Weights of a small contrastive image-text model: encoder depths [4, 7, 4], 7.9 epochs.
Rows from block 6 of the image encoder, named by matrix and row number. Each number is 50 + 12 x the weight over the matrix's rms, rounded and kept within 0 to 99. All counts start at 0.
# fc2: squeeze-excite expand (encoder.blocks.6.se.fc2.weight, 384x24), inputs 0-23
fc2.100:50 48 44 52 46 55 41 49 44 34 43 50 30 40 53 16 37 14 19 50 25 43 39 43
fc2.101:53 46 44 49 68 52 40 65 64 36 49 44 31 55 57 49 49 47 54 43 63 54 57 56
fc2.102:32 35 39 30 42 46 45 40 56 43 31 31 32 54 47 54 44 50 38 44 55 51 47 54
fc2.103:76 48 65 57 64 50 56 47 59 48 63 45 67 58 53 53 54 65 59 55 41 46 52 38
fc2.104:36 25 29 46 53 46 43 31 56 47 34 21 29 44 41 52 42 33 37 63 56 46 33 35
fc2.105:41 45 54 51 56 42 50 27 42 38 57 42 48 50 49 49 37 46 58 53 40 46 33 56
fc2.106:32 62 42 66 53 75 59 72 79 56 58 49 74 46 30 77 26 61 42 52 34 46 51 48
fc2.107:45 39 32 54 47 68 60 44 45 36 54 47 51 28 56 53 52 51 48 45 46 60 57 51
fc2.108:62 50 35 51 54 55 47 59 51 36 63 64 57 62 47 45 45 33 50 38 56 46 57 64
fc2.109:45 42 47 58 37 59 26 56 50 52 64 37 46 39 51 44 52 36 47 50 65 39 52 56
fc2.110:54 52 50 36 41 52 64 49 60 28 53 33 47 57 41 46 67 44 64 33 48 36 27 54
fc2.111:45 35 35 64 48 49 50 44 46 71 36 35 39 63 51 57 57 32 59 45 78 48 31 75
fc2.112:39 35 52 50 42 50 74 58 52 24 64 64 56 65 51 15 10 18 40 43 17 32 77 58
fc2.113:68 41 52 57 32 47 48 51 42 46 47 47 31 52 39 55 58 78 53 62 50 39 46 42
fc2.114:60 57 54 61 44 55 43 43 56 38 26 64 49 63 49 33 49 13 39 58 33 43 65 54
fc2.115:40 62 65 59 67 40 64 45 31 56 49 57 67 55 41 55 42 53 52 34 48 42 55 52
fc2.116:63 48 43 67 54 38 41 74 59 52 37 66 50 32 55 61 52 51 55 59 36 32 63 55
fc2.117:39 30 69 51 80 23 55 38 49 55 43 44 40 57 54 68 47 52 55 62 62 56 31 46
fc2.118:46 55 50 39 28 54 54 51 53 25 44 70 28 58 24 29 22 16 52 52 40 51 60 38
fc2.119:45 49 48 31 37 59 27 14 47 35 43 59 35 49 65 37 65 59 40 70 37 47 67 49
fc2.120:65 47 53 50 49 46 43 60 52 51 43 44 63 48 62 42 29 48 51 47 35 72 78 44
fc2.121:14 30 40 55 47 36 23 46 38 46 49 36 35 34 42 50 60 49 47 77 39 49 42 50
fc2.122:60 48 70 58 51 43 58 62 48 50 58 51 51 63 35 34 46 42 36 57 54 37 60 44
fc2.123:43 42 60 72 65 47 40 39 50 59 51 45 35 51 61 41 44 56 49 50 33 38 40 38
fc2.124:75 53 67 57 42 70 44 61 67 42 34 51 46 60 74 39 41 31 61 49 54 50 54 57
fc2.125:57 40 50 58 64 52 50 56 60 50 49 61 60 51 54 29 50 48 54 52 35 53 37 56
fc2.126:55 57 26 54 42 36 36 45 60 43 53 63 40 46 50 44 35 69 58 38 43 58 50 53
fc2.127:31 48 50 54 54 49 49 51 49 39 58 59 60 42 30 26 30 39 52 45 41 37 68 46
fc2.128:77 50 53 71 50 64 38 53 42 64 28 53 41 35 43 39 61 29 49 69 33 67 46 54
fc2.129:56 38 45 47 45 65 55 63 65 39 46 48 50 65 36 43 54 23 47 65 49 51 70 52
fc2.130:60 58 53 62 58 44 49 56 58 60 61 71 52 54 66 41 45 43 56 32 41 41 45 53
fc2.131:73 48 56 46 48 63 51 56 48 43 55 58 63 55 48 50 47 42 59 50 48 53 53 49
fc2.132:47 63 52 52 57 50 49 65 48 39 54 69 72 41 56 41 49 48 61 32 39 48 62 68
fc2.133:62 52 34 55 64 55 39 49 53 55 62 48 40 39 44 34 53 48 40 46 50 53 37 51
fc2.134:39 65 44 62 57 62 46 60 45 56 64 60 47 62 56 52 64 56 57 36 52 55 44 42
fc2.135:36 31 50 59 28 32 40 49 53 53 50 33 37 54 48 41 45 62 41 58 46 47 47 49
fc2.136:05 62 68 38 36 48 54 37 42 52 60 28 46 36 57 61 56 47 55 40 48 72 30 42
fc2.137:36 28 39 45 54 28 46 35 65 65 55 29 38 28 42 70 63 46 66 44 71 35 32 45
fc2.138:67 45 61 51 54 55 52 62 53 43 56 37 61 53 54 48 33 70 31 47 59 46 44 48
fc2.139:38 66 54 45 61 56 37 61 52 49 58 40 49 39 51 48 60 61 45 26 49 36 42 53
fc2.140:40 53 50 59 58 51 49 38 47 44 60 18 48 43 40 37 62 87 33 51 38 42 42 39
fc2.141:50 62 45 35 37 56 56 45 59 18 48 69 36 52 59 32 24 67 50 15 43 66 71 69
fc2.142:52 65 53 44 45 75 53 64 46 39 59 58 54 47 43 54 50 42 62 59 38 60 45 45
fc2.143:55 65 49 22 52 81 51 38 52 34 57 65 41 52 52 48 35 32 53 53 40 53 64 45
fc2.144:56 54 51 43 40 42 42 52 32 32 58 34 41 41 39 57 42 48 79 45 41 42 43 35
fc2.145:43 64 51 44 36 61 51 58 71 48 52 51 54 40 41 47 33 38 36 52 45 29 40 52
fc2.146:34 56 55 86 74 43 53 45 48 68 40 39 46 45 40 56 62 41 53 56 51 49 56 37
fc2.147:49 43 62 35 66 60 31 61 51 67 57 41 76 64 62 54 52 40 65 47 52 40 48 34
fc2.148:44 43 66 63 34 52 59 50 39 39 56 24 46 43 45 48 53 38 44 51 48 58 63 39
fc2.149:44 45 57 48 37 61 42 63 54 30 66 50 49 52 30 36 38 51 31 21 26 69 63 55
fc2.150:36 48 59 58 31 40 57 33 52 44 27 15 51 50 53 60 50 46 52 61 42 40 47 49
fc2.151:45 49 60 57 28 56 48 59 63 22 45 62 60 42 56 52 49 48 38 50 55 77 65 46
fc2.152:37 37 48 54 25 68 51 43 52 47 37 31 42 68 62 46 35 36 67 45 56 61 52 42
fc2.153:60 71 77 55 24 56 53 61 73 21 54 65 47 48 53 37 24 52 51 32 42 35 37 48
fc2.154:38 63 50 55 35 55 45 39 45 51 48 48 34 32 22 42 48 38 38 41 40 51 48 66
fc2.155:64 48 48 45 37 53 50 56 46 50 53 79 48 51 51 44 31 54 35 24 40 51 58 68
fc2.156:42 49 33 37 34 27 62 43 53 45 38 39 31 49 70 31 53 58 32 47 42 62 20 35
fc2.157:43 25 31 29 40 31 62 30 49 37 26 35 35 49 43 51 49 46 55 34 50 51 27 38
fc2.158:57 49 42 60 63 47 56 63 45 44 59 64 21 45 47 51 47 18 59 65 47 51 42 41
fc2.159:50 62 49 64 50 65 58 38 38 67 36 49 48 47 45 37 48 35 32 37 29 37 46 55
fc2.160:49 42 41 41 37 52 50 40 53 21 73 52 39 44 54 30 33 39 37 41 28 74 53 57
fc2.161:59 55 45 06 36 52 58 46 53 33 62 54 46 60 36 24 36 44 47 15 55 63 46 61
fc2.162:45 51 51 57 56 46 24 73 42 67 44 44 56 38 51 55 64 32 61 79 60 41 44 42
fc2.163:17 41 64 48 62 31 61 50 55 59 38 37 32 43 61 55 50 55 45 51 31 46 51 47
fc2.164:58 53 39 50 51 50 43 42 69 45 39 67 45 51 44 54 43 47 85 33 58 53 60 46
fc2.165:45 52 49 40 53 70 47 61 55 33 58 53 67 53 62 65 67 58 58 61 62 43 62 25
fc2.166:36 54 48 29 56 58 54 44 58 19 54 53 39 50 48 27 10 45 58 33 44 32 52 46
fc2.167:58 62 45 38 29 62 48 60 56 30 48 58 45 55 48 35 50 25 33 42 38 44 36 49
fc2.168:46 34 57 45 34 37 50 44 63 54 49 56 88 53 44 38 54 68 45 45 44 43 52 48
fc2.169:30 38 52 55 50 40 53 50 46 33 76 31 31 49 46 56 40 58 42 08 55 60 41 41
fc2.170:45 42 43 55 49 42 37 50 61 70 58 30 45 57 48 35 63 55 31 41 55 46 27 59
fc2.171:41 35 51 63 45 36 49 46 75 35 24 39 40 47 55 48 66 31 39 44 21 56 58 63
fc2.172:19 42 47 64 40 61 46 59 58 40 68 30 34 40 47 44 46 50 21 31 40 37 45 38
fc2.173:27 69 51 61 62 66 58 53 48 35 75 59 45 45 45 58 46 50 65 40 56 56 67 60
fc2.174:41 62 53 44 50 57 50 39 36 31 54 36 57 51 65 55 52 51 36 41 40 62 42 56
fc2.175:42 42 37 36 50 53 36 53 40 17 59 72 40 55 36 13 40 49 45 47 40 54 59 40
fc2.176:53 35 56 82 48 49 45 58 40 55 44 45 53 47 57 50 56 44 57 49 53 51 56 52
fc2.177:45 39 48 41 48 13 22 37 45 52 29 41 51 55 57 55 44 52 51 50 54 57 41 65
fc2.178:41 52 45 64 54 57 57 39 57 61 42 53 54 28 48 61 62 56 46 46 68 34 34 48
fc2.179:68 65 55 27 44 54 47 56 48 37 49 74 52 55 28 39 37 70 53 17 47 51 47 77
fc2.180:50 57 46 60 51 60 42 26 59 68 53 43 46 34 62 70 55 39 63 64 58 53 36 53
fc2.181:43 35 61 62 44 41 62 53 54 60 57 37 30 64 53 56 75 34 29 64 78 46 53 34
fc2.182:70 90 58 49 73 65 48 51 72 73 49 66 50 56 55 43 67 39 62 41 55 62 57 45
fc2.183:60 41 71 45 44 47 47 62 58 48 57 40 56 42 50 38 37 55 56 45 59 44 68 48
fc2.184:59 58 52 55 48 39 29 48 38 61 44 32 23 51 37 41 49 34 52 80 37 54 50 46
fc2.185:58 75 44 61 54 56 50 60 64 36 45 60 50 52 46 32 31 45 24 49 40 50 44 43
fc2.186:37 25 42 34 52 28 60 41 40 67 56 44 41 47 51 54 39 46 55 37 44 47 64 49
fc2.187:52 29 44 39 58 58 50 79 25 38 60 62 73 45 58 40 48 56 53 37 54 57 53 57
fc2.188:40 45 42 22 33 39 41 41 31 49 49 58 54 51 51 63 47 38 43 41 44 47 54 45
fc2.189:53 60 65 68 53 43 59 62 51 45 37 53 67 53 36 51 48 43 60 66 44 60 55 33
fc2.190:54 67 49 49 45 60 48 58 52 41 37 66 59 46 51 34 54 58 45 56 36 51 44 53
fc2.191:58 46 57 63 56 50 44 56 61 63 69 48 50 50 51 28 66 59 78 51 41 65 67 45
fc2.192:62 72 37 92 50 46 43 37 52 37 26 49 43 54 63 48 51 48 34 61 30 55 43 51
fc2.193:34 48 50 36 26 41 32 76 57 38 47 33 40 51 59 53 57 60 65 46 56 63 44 50
fc2.194:64 42 54 59 46 81 55 46 53 60 46 50 68 37 39 40 42 25 51 68 60 52 44 41
fc2.195:50 47 61 59 46 62 50 57 64 46 56 68 50 54 39 44 51 52 40 42 40 49 65 73
fc2.196:49 51 73 55 42 63 51 45 52 45 35 55 50 51 54 30 62 42 32 19 44 39 41 26
fc2.197:33 74 42 44 34 66 43 50 30 47 51 52 73 60 31 46 39 24 48 40 50 35 57 48
fc2.198:37 41 34 57 47 46 49 50 44 13 58 27 54 43 35 40 44 44 38 50 17 51 48 63
fc2.199:41 55 64 55 28 55 31 52 57 25 44 50 43 52 48 30 40 31 40 49 36 43 41 61
fc2.200:63 37 51 52 64 52 42 37 45 60 61 38 39 56 62 44 47 67 47 49 51 36 17 67
fc2.201:42 58 53 67 45 47 61 43 43 34 39 52 66 57 53 36 53 43 45 39 36 38 52 44
fc2.202:47 61 24 58 57 60 33 51 69 30 48 62 50 44 46 48 48 39 46 46 36 49 51 65
fc2.203:27 59 38 37 61 61 46 34 55 39 36 45 46 40 87 63 59 46 47 20 47 58 44 42
fc2.204:49 36 51 58 58 44 43 56 46 61 36 53 51 37 58 77 39 54 57 53 47 36 41 39
fc2.205:60 29 49 41 34 51 55 50 54 29 59 61 20 44 29 43 33 37 35 47 43 28 58 71
fc2.206:20 66 48 55 55 45 54 26 53 69 36 21 52 53 49 48 53 35 38 60 48 66 42 44
fc2.207:52 45 48 47 61 46 51 32 63 73 47 40 52 58 63 65 61 37 35 53 56 50 22 58
fc2.208:46 48 50 28 60 59 49 30 50 66 44 47 14 44 51 43 59 41 49 58 57 57 46 45
fc2.209:46 45 62 46 45 44 37 62 42 56 53 48 36 60 48 48 78 67 37 60 49 56 50 61
fc2.210:33 34 48 54 31 58 38 67 63 31 72 50 48 51 45 27 35 45 44 46 36 29 62 49
fc2.211:53 50 53 56 46 46 62 52 42 44 47 45 65 42 43 23 60 46 47 58 53 52 47 45
fc2.212:60 33 29 41 48 31 37 51 42 47 58 16 34 52 64 55 38 51 48 55 48 38 42 47
fc2.213:60 49 51 59 60 61 35 67 59 48 56 51 42 58 59 51 47 53 41 60 59 56 51 48
fc2.214:63 49 53 78 67 34 54 42 46 60 53 33 27 52 47 52 43 46 68 75 59 43 29 40
fc2.215:44 30 35 45 42 28 47 33 63 46 30 42 39 51 58 48 32 43 50 52 49 44 30 52
fc2.216:75 64 55 51 53 55 48 55 65 35 45 37 41 55 70 18 53 29 54 64 34 46 66 70
fc2.217:37 44 57 54 63 62 66 41 57 62 52 50 38 49 45 62 72 78 39 51 40 54 38 26
fc2.218:41 43 51 66 64 59 52 61 33 66 67 59 84 45 42 48 53 55 43 57 76 41 50 36
fc2.219:41 38 50 46 77 33 46 38 47 54 27 42 47 50 41 51 59 67 58 50 55 43 42 59
fc2.220:63 46 44 69 46 74 61 47 42 47 50 43 29 49 51 50 64 67 45 48 53 49 59 48
fc2.221:64 50 34 48 47 45 55 56 54 23 60 39 50 52 44 43 38 45 53 29 40 52 34 45
fc2.222:73 59 44 67 50 64 52 74 64 64 60 34 44 49 54 63 51 54 43 49 50 56 57 47
fc2.223:69 40 52 55 52 62 38 37 49 59 66 45 71 54 47 57 43 57 34 43 46 33 64 58
fc2.224:54 64 61 40 61 45 45 30 50 60 53 33 35 54 55 55 40 66 60 71 33 63 50 56
fc2.225:38 61 69 58 66 56 39 40 49 54 46 67 54 61 33 51 64 29 38 51 72 39 46 56
fc2.226:53 29 45 17 36 40 44 32 45 20 45 33 32 54 64 23 49 70 35 41 37 49 49 50
fc2.227:30 40 56 67 59 50 43 44 53 59 44 64 28 66 45 49 50 39 49 67 56 38 34 47
fc2.228:56 69 50 67 51 41 49 57 50 51 53 79 41 56 48 40 42 46 53 35 43 57 53 59
fc2.229:45 41 57 61 56 40 49 68 34 71 57 27 51 63 55 45 56 64 35 57 54 65 38 54
fc2.230:56 65 52 73 62 56 46 57 57 54 60 65 68 36 43 45 66 65 45 76 53 61 66 35
fc2.231:56 41 51 67 44 45 68 43 51 39 40 45 32 55 32 21 34 69 32 40 35 68 41 48
fc2.232:45 59 62 63 47 54 42 58 51 47 51 43 38 58 25 42 36 42 34 39 28 52 50 43
fc2.233:56 68 65 32 64 49 60 37 45 66 39 46 66 47 46 56 62 50 59 65 61 51 43 58
fc2.234:63 42 56 45 31 59 50 63 50 45 53 51 47 58 66 50 45 37 47 52 42 68 41 58
fc2.235:36 35 44 23 61 32 40 43 64 45 51 21 49 44 51 62 59 75 31 45 37 50 48 60
fc2.236:47 62 47 56 65 65 61 42 58 41 61 51 46 52 57 58 44 46 32 62 63 44 44 30
fc2.237:55 46 43 60 61 70 53 49 64 54 36 46 61 38 65 55 42 42 58 18 51 52 47 43
fc2.238:66 73 56 53 40 65 47 45 48 55 53 62 74 43 62 42 62 62 52 38 72 56 57 40
fc2.239:41 28 48 47 59 48 65 63 46 47 62 22 15 41 45 54 40 40 29 49 54 58 44 37
fc2.240:55 49 48 13 36 54 46 66 68 69 58 34 57 45 36 61 67 71 38 65 53 50 55 61
fc2.241:57 56 61 40 41 30 48 42 55 45 42 32 41 51 57 42 43 59 48 49 41 57 50 66
fc2.242:51 62 42 64 46 59 66 30 58 45 30 45 51 38 59 43 58 59 35 38 53 46 45 60
fc2.243:19 27 56 50 34 24 33 33 49 31 55 42 21 32 52 48 60 42 33 51 37 59 49 64
fc2.244:32 50 46 37 43 59 59 66 38 39 63 31 67 36 37 46 49 35 28 41 49 65 17 51
fc2.245:46 40 44 79 41 36 50 42 36 68 41 19 05 58 45 65 48 37 38 90 47 48 42 42
fc2.246:43 38 36 48 58 42 64 39 48 54 46 40 53 54 42 61 60 43 45 63 42 70 34 52
fc2.247:59 64 56 60 39 58 54 46 60 61 50 42 23 51 35 38 57 30 59 38 36 41 59 51
fc2.248:37 30 42 37 46 61 62 60 46 36 27 58 40 70 48 37 44 16 71 39 32 32 49 58
fc2.249:42 37 40 45 40 61 44 55 44 60 71 42 51 38 50 48 51 38 62 50 33 64 44 52
fc2.250:50 39 51 53 72 52 40 56 59 54 48 47 45 41 37 48 32 65 59 47 63 71 41 71
fc2.251:40 47 49 47 56 83 35 71 47 38 77 71 43 51 40 48 37 33 52 39 51 49 55 52
fc2.252:22 32 51 30 40 44 49 33 51 47 46 29 30 43 51 42 47 38 53 50 45 63 24 56
fc2.253:69 46 67 70 50 56 53 49 55 56 73 46 71 59 47 60 54 37 48 57 48 53 61 52
fc2.254:67 58 68 51 45 46 49 44 64 41 56 58 67 70 52 51 48 66 51 32 45 50 66 49
fc2.255:46 55 36 66 42 39 53 39 28 24 48 52 34 54 49 35 18 47 50 40 48 38 54 67
fc2.256:58 29 46 62 55 49 37 36 41 60 37 32 49 34 52 50 63 42 40 61 46 42 24 46
fc2.257:48 53 56 48 50 46 42 42 54 25 74 72 43 48 52 21 36 60 54 40 37 57 57 61
fc2.258:51 42 58 62 53 52 55 60 48 41 40 47 42 33 57 41 59 50 44 59 38 39 39 33
fc2.259:55 52 48 55 55 49 56 70 55 54 57 62 45 34 39 61 58 57 48 49 47 68 65 46
fc2.260:67 43 41 58 52 64 55 60 56 58 53 47 63 64 46 70 74 46 47 41 40 58 55 46
fc2.261:44 21 42 63 49 53 61 55 43 59 52 48 57 63 48 64 59 45 38 68 56 52 56 55
fc2.262:65 56 45 54 49 77 42 58 22 53 38 87 49 57 49 55 43 45 63 65 51 54 51 36
fc2.263:69 74 46 52 56 45 56 47 47 61 38 47 46 49 41 48 54 53 57 41 56 62 50 57
fc2.264:44 29 39 40 40 44 44 55 48 19 24 48 37 69 52 20 39 35 49 22 45 55 43 44
fc2.265:36 34 53 63 54 52 58 47 48 54 40 17 30 48 51 51 61 50 57 46 41 49 35 37
fc2.266:25 54 40 50 44 34 54 46 48 69 54 21 64 59 55 46 59 70 32 48 48 41 51 58
fc2.267:77 48 42 46 41 49 55 58 40 53 38 55 40 33 47 70 46 49 45 46 50 59 44 59
fc2.268:29 45 47 31 42 46 52 47 44 34 58 47 59 42 48 48 34 49 42 59 54 51 62 43
fc2.269:27 34 58 74 70 60 36 43 38 66 45 48 39 47 42 77 52 43 51 64 66 37 29 46
fc2.270:80 71 45 48 38 65 61 46 57 35 42 49 73 54 50 33 58 59 41 44 13 47 82 45
fc2.271:47 36 61 61 66 43 60 50 71 66 54 33 51 46 60 49 59 56 71 54 68 40 38 32
fc2.272:64 29 53 49 38 54 69 37 56 65 53 52 41 49 57 42 42 46 48 47 39 41 67 53
fc2.273:79 53 37 64 48 64 50 55 59 61 56 52 39 54 43 44 68 50 37 46 52 32 60 39
fc2.274:53 41 38 54 26 35 53 61 52 58 49 24 22 55 49 77 41 49 30 52 40 35 37 54
fc2.275:39 50 57 47 79 53 41 11 62 59 41 33 40 44 51 47 57 47 60 73 52 42 37 41
fc2.276:61 82 60 30 72 50 53 49 48 59 45 67 49 66 62 54 44 36 61 56 38 57 64 58
fc2.277:48 51 62 52 70 54 55 58 42 32 43 47 40 58 52 34 22 01 39 58 43 59 31 36
fc2.278:27 61 45 64 55 38 54 52 64 37 48 39 55 59 66 42 50 46 28 56 43 51 48 61
fc2.279:59 52 66 65 56 49 53 27 49 61 27 32 45 33 52 48 62 62 48 57 57 58 27 57
fc2.280:41 41 35 42 68 57 51 51 21 49 63 29 58 56 33 66 47 37 74 64 59 50 56 47
fc2.281:66 53 41 63 23 35 38 44 44 48 58 57 40 44 44 58 41 46 48 67 51 59 48 55
fc2.282:47 59 48 52 59 47 54 57 52 42 37 74 67 47 59 46 36 46 58 52 41 55 62 50
fc2.283:48 48 59 38 36 46 53 43 68 32 55 65 65 60 38 20 41 46 45 40 36 62 68 58
fc2.284:61 40 53 14 54 37 40 40 29 53 29 82 70 45 55 56 18 37 82 55 65 58 77 65
fc2.285:36 41 33 50 45 56 59 57 51 54 42 41 57 55 50 35 37 79 24 45 45 45 49 52
fc2.286:57 43 49 51 56 45 64 40 39 47 45 62 53 58 59 43 43 53 24 66 40 48 42 57
fc2.287:57 42 57 56 26 46 46 53 57 31 44 57 74 56 20 39 57 67 46 23 47 41 64 52
fc2.288:58 49 64 62 36 67 53 64 63 50 55 56 46 54 57 61 64 39 24 55 37 70 73 50
fc2.289:39 53 51 63 63 43 63 47 47 54 52 70 42 42 49 67 69 51 32 54 51 48 43 44
fc2.290:54 66 41 76 47 67 42 49 45 37 52 68 39 58 45 31 40 42 16 61 19 47 56 59
fc2.291:36 79 22 34 66 44 61 64 61 35 44 53 60 46 52 49 30 47 35 34 44 58 62 50
fc2.292:51 64 35 50 50 55 55 63 64 42 60 62 42 67 58 46 46 41 67 48 36 36 57 43
fc2.293:73 66 40 47 32 50 50 46 56 41 55 66 47 39 43 28 39 32 51 41 38 47 34 65
fc2.294:56 64 71 51 58 44 50 64 47 51 63 69 72 60 63 53 26 27 55 33 72 63 49 52
fc2.295:64 60 60 63 47 44 41 29 49 64 39 31 44 54 56 60 61 45 57 62 41 59 37 51
fc2.296:59 65 53 48 49 40 60 66 54 50 34 53 48 52 33 40 52 75 47 48 36 48 60 56
fc2.297:57 63 57 55 36 61 57 39 46 34 64 41 58 51 63 54 62 47 52 45 33 55 46 42
fc2.298:51 56 45 50 52 79 61 71 39 55 68 68 63 55 44 61 39 46 72 31 60 44 92 47
fc2.299:58 36 61 43 56 63 61 65 63 45 53 66 42 46 29 20 39 46 68 17 27 51 59 49
fc2.300:46 58 44 59 54 55 52 52 55 32 54 48 54 54 49 40 57 42 48 52 45 46 68 42
fc2.301:54 37 49 59 34 46 31 71 45 25 68 62 77 58 55 38 53 35 24 55 52 42 58 51
fc2.302:20 68 60 75 55 84 37 66 46 58 55 59 37 51 54 45 23 42 49 40 49 57 39 56
fc2.303:60 42 47 49 49 22 52 36 48 43 50 46 52 56 56 48 46 47 38 46 42 47 53 40
fc2.304:35 45 47 56 57 65 51 38 53 62 39 69 66 71 44 53 60 64 54 48 61 32 48 51
fc2.305:47 54 56 53 72 50 48 46 28 54 54 49 59 61 51 60 61 41 55 75 64 37 48 62
fc2.306:42 48 35 65 36 43 48 48 64 34 39 44 17 55 47 43 34 46 12 54 34 58 37 37
fc2.307:52 39 47 37 59 46 46 40 55 68 57 42 45 45 47 83 42 47 57 35 50 43 48 51
fc2.308:37 51 50 63 46 63 70 57 39 38 60 54 32 57 65 34 33 47 26 55 17 39 59 53
fc2.309:51 52 70 46 58 46 55 63 55 53 51 65 47 51 56 53 61 65 54 43 35 38 54 48
fc2.310:26 62 57 47 41 41 46 50 45 33 58 74 61 56 57 53 50 64 49 43 59 54 47 65
fc2.311:50 55 58 72 35 71 56 67 37 38 48 46 79 41 54 43 37 49 38 53 36 52 46 56
fc2.312:33 73 28 44 59 68 47 56 51 45 58 38 58 35 56 56 52 35 51 38 59 53 38 58
fc2.313:48 52 60 64 67 59 61 49 63 52 60 49 53 56 42 33 32 51 58 38 52 62 46 45
fc2.314:56 67 42 59 46 55 50 65 54 53 52 38 65 48 57 38 72 68 57 43 38 30 37 55
fc2.315:70 58 57 56 51 42 55 49 54 52 23 57 53 48 54 54 60 62 42 57 38 54 49 41
fc2.316:51 69 50 55 57 72 36 48 47 60 60 49 21 44 49 51 48 51 46 52 37 56 62 51
fc2.317:38 52 50 30 78 64 41 66 60 44 54 53 45 27 54 47 40 39 63 36 44 46 45 46
fc2.318:58 63 64 71 37 65 45 54 51 42 47 71 71 52 52 53 70 72 42 60 64 61 40 52
fc2.319:29 38 55 44 47 55 40 50 56 37 55 33 43 75 62 55 32 39 53 37 63 35 41 51
fc2.320:44 53 42 31 45 58 62 57 48 41 47 52 35 55 51 36 60 25 35 48 48 37 59 55
fc2.321:49 57 47 59 47 55 52 72 52 56 34 49 40 46 54 58 41 36 36 67 44 51 76 74
fc2.322:35 19 53 48 56 32 56 31 59 52 36 32 54 43 62 51 37 56 59 42 56 41 33 49
fc2.323:54 65 62 47 50 54 67 56 56 33 53 62 47 32 46 65 08 53 43 38 54 53 48 48
fc2.324:58 40 35 29 52 69 50 56 40 35 59 59 65 47 50 31 30 57 56 13 42 55 54 44
fc2.325:52 78 47 58 52 53 62 20 51 31 36 45 46 53 48 38 70 42 33 51 42 52 62 57
fc2.326:49 23 38 58 60 46 48 63 43 57 69 42 41 66 38 57 50 61 37 49 65 53 24 27
fc2.327:53 40 52 53 36 54 42 52 46 28 41 53 29 59 48 67 25 38 25 50 30 37 66 47
fc2.328:15 44 47 59 44 32 56 21 49 51 40 22 30 34 49 56 47 60 33 47 63 52 36 48
fc2.329:54 45 52 50 68 59 37 48 68 44 54 53 47 52 62 36 47 40 46 33 49 46 49 47
fc2.330:39 48 49 48 38 61 49 49 44 32 45 31 39 66 62 28 51 44 30 40 14 51 55 48
fc2.331:59 49 55 44 71 83 41 43 45 30 40 48 49 42 44 47 41 38 39 38 35 35 44 44
fc2.332:37 59 61 27 48 47 47 33 55 35 32 51 57 51 52 33 43 37 47 44 35 59 22 33
fc2.333:33 41 62 49 47 30 58 18 61 59 55 47 43 44 55 49 51 61 59 54 41 53 18 35
fc2.334:90 53 54 79 57 49 43 40 63 53 47 32 68 44 45 67 54 44 42 64 52 61 33 43
fc2.335:46 40 50 38 07 51 41 45 46 37 42 52 61 48 64 60 53 66 51 44 46 60 51 53
fc2.336:68 60 58 71 58 58 53 47 70 41 39 55 40 40 42 48 39 41 44 70 70 59 40 55
fc2.337:41 55 51 52 55 53 67 63 48 59 71 35 63 62 41 54 63 32 57 33 63 45 45 51
fc2.338:60 46 48 20 59 36 54 48 60 80 42 30 28 49 59 47 43 47 57 58 60 43 29 60
fc2.339:61 49 42 28 33 33 61 53 49 49 38 61 59 36 70 58 44 41 66 36 56 57 43 48
fc2.340:27 55 50 28 60 73 43 29 73 45 54 41 51 54 42 59 58 39 38 38 60 55 25 43
fc2.341:58 56 56 50 47 67 43 52 50 35 54 58 40 34 31 39 67 32 40 35 43 44 44 70
fc2.342:54 62 66 61 60 57 49 53 37 27 46 56 59 56 30 35 46 39 40 47 31 33 33 43
fc2.343:36 56 53 46 52 61 65 57 53 71 60 54 45 63 38 76 66 51 26 53 63 60 33 56
fc2.344:48 59 46 65 58 54 45 61 56 32 50 57 56 38 40 35 64 68 50 47 40 79 59 39
fc2.345:52 16 38 44 28 29 42 22 47 52 41 22 31 42 35 43 48 20 30 69 33 55 50 42
fc2.346:37 71 39 56 49 54 44 38 46 39 44 37 41 38 48 62 45 35 67 53 28 45 41 58
fc2.347:53 77 64 70 34 67 52 66 45 52 28 45 48 41 60 30 56 33 31 56 41 55 60 55
fc2.348:43 59 50 49 37 39 61 46 55 41 67 42 54 33 55 34 52 31 52 60 40 56 50 45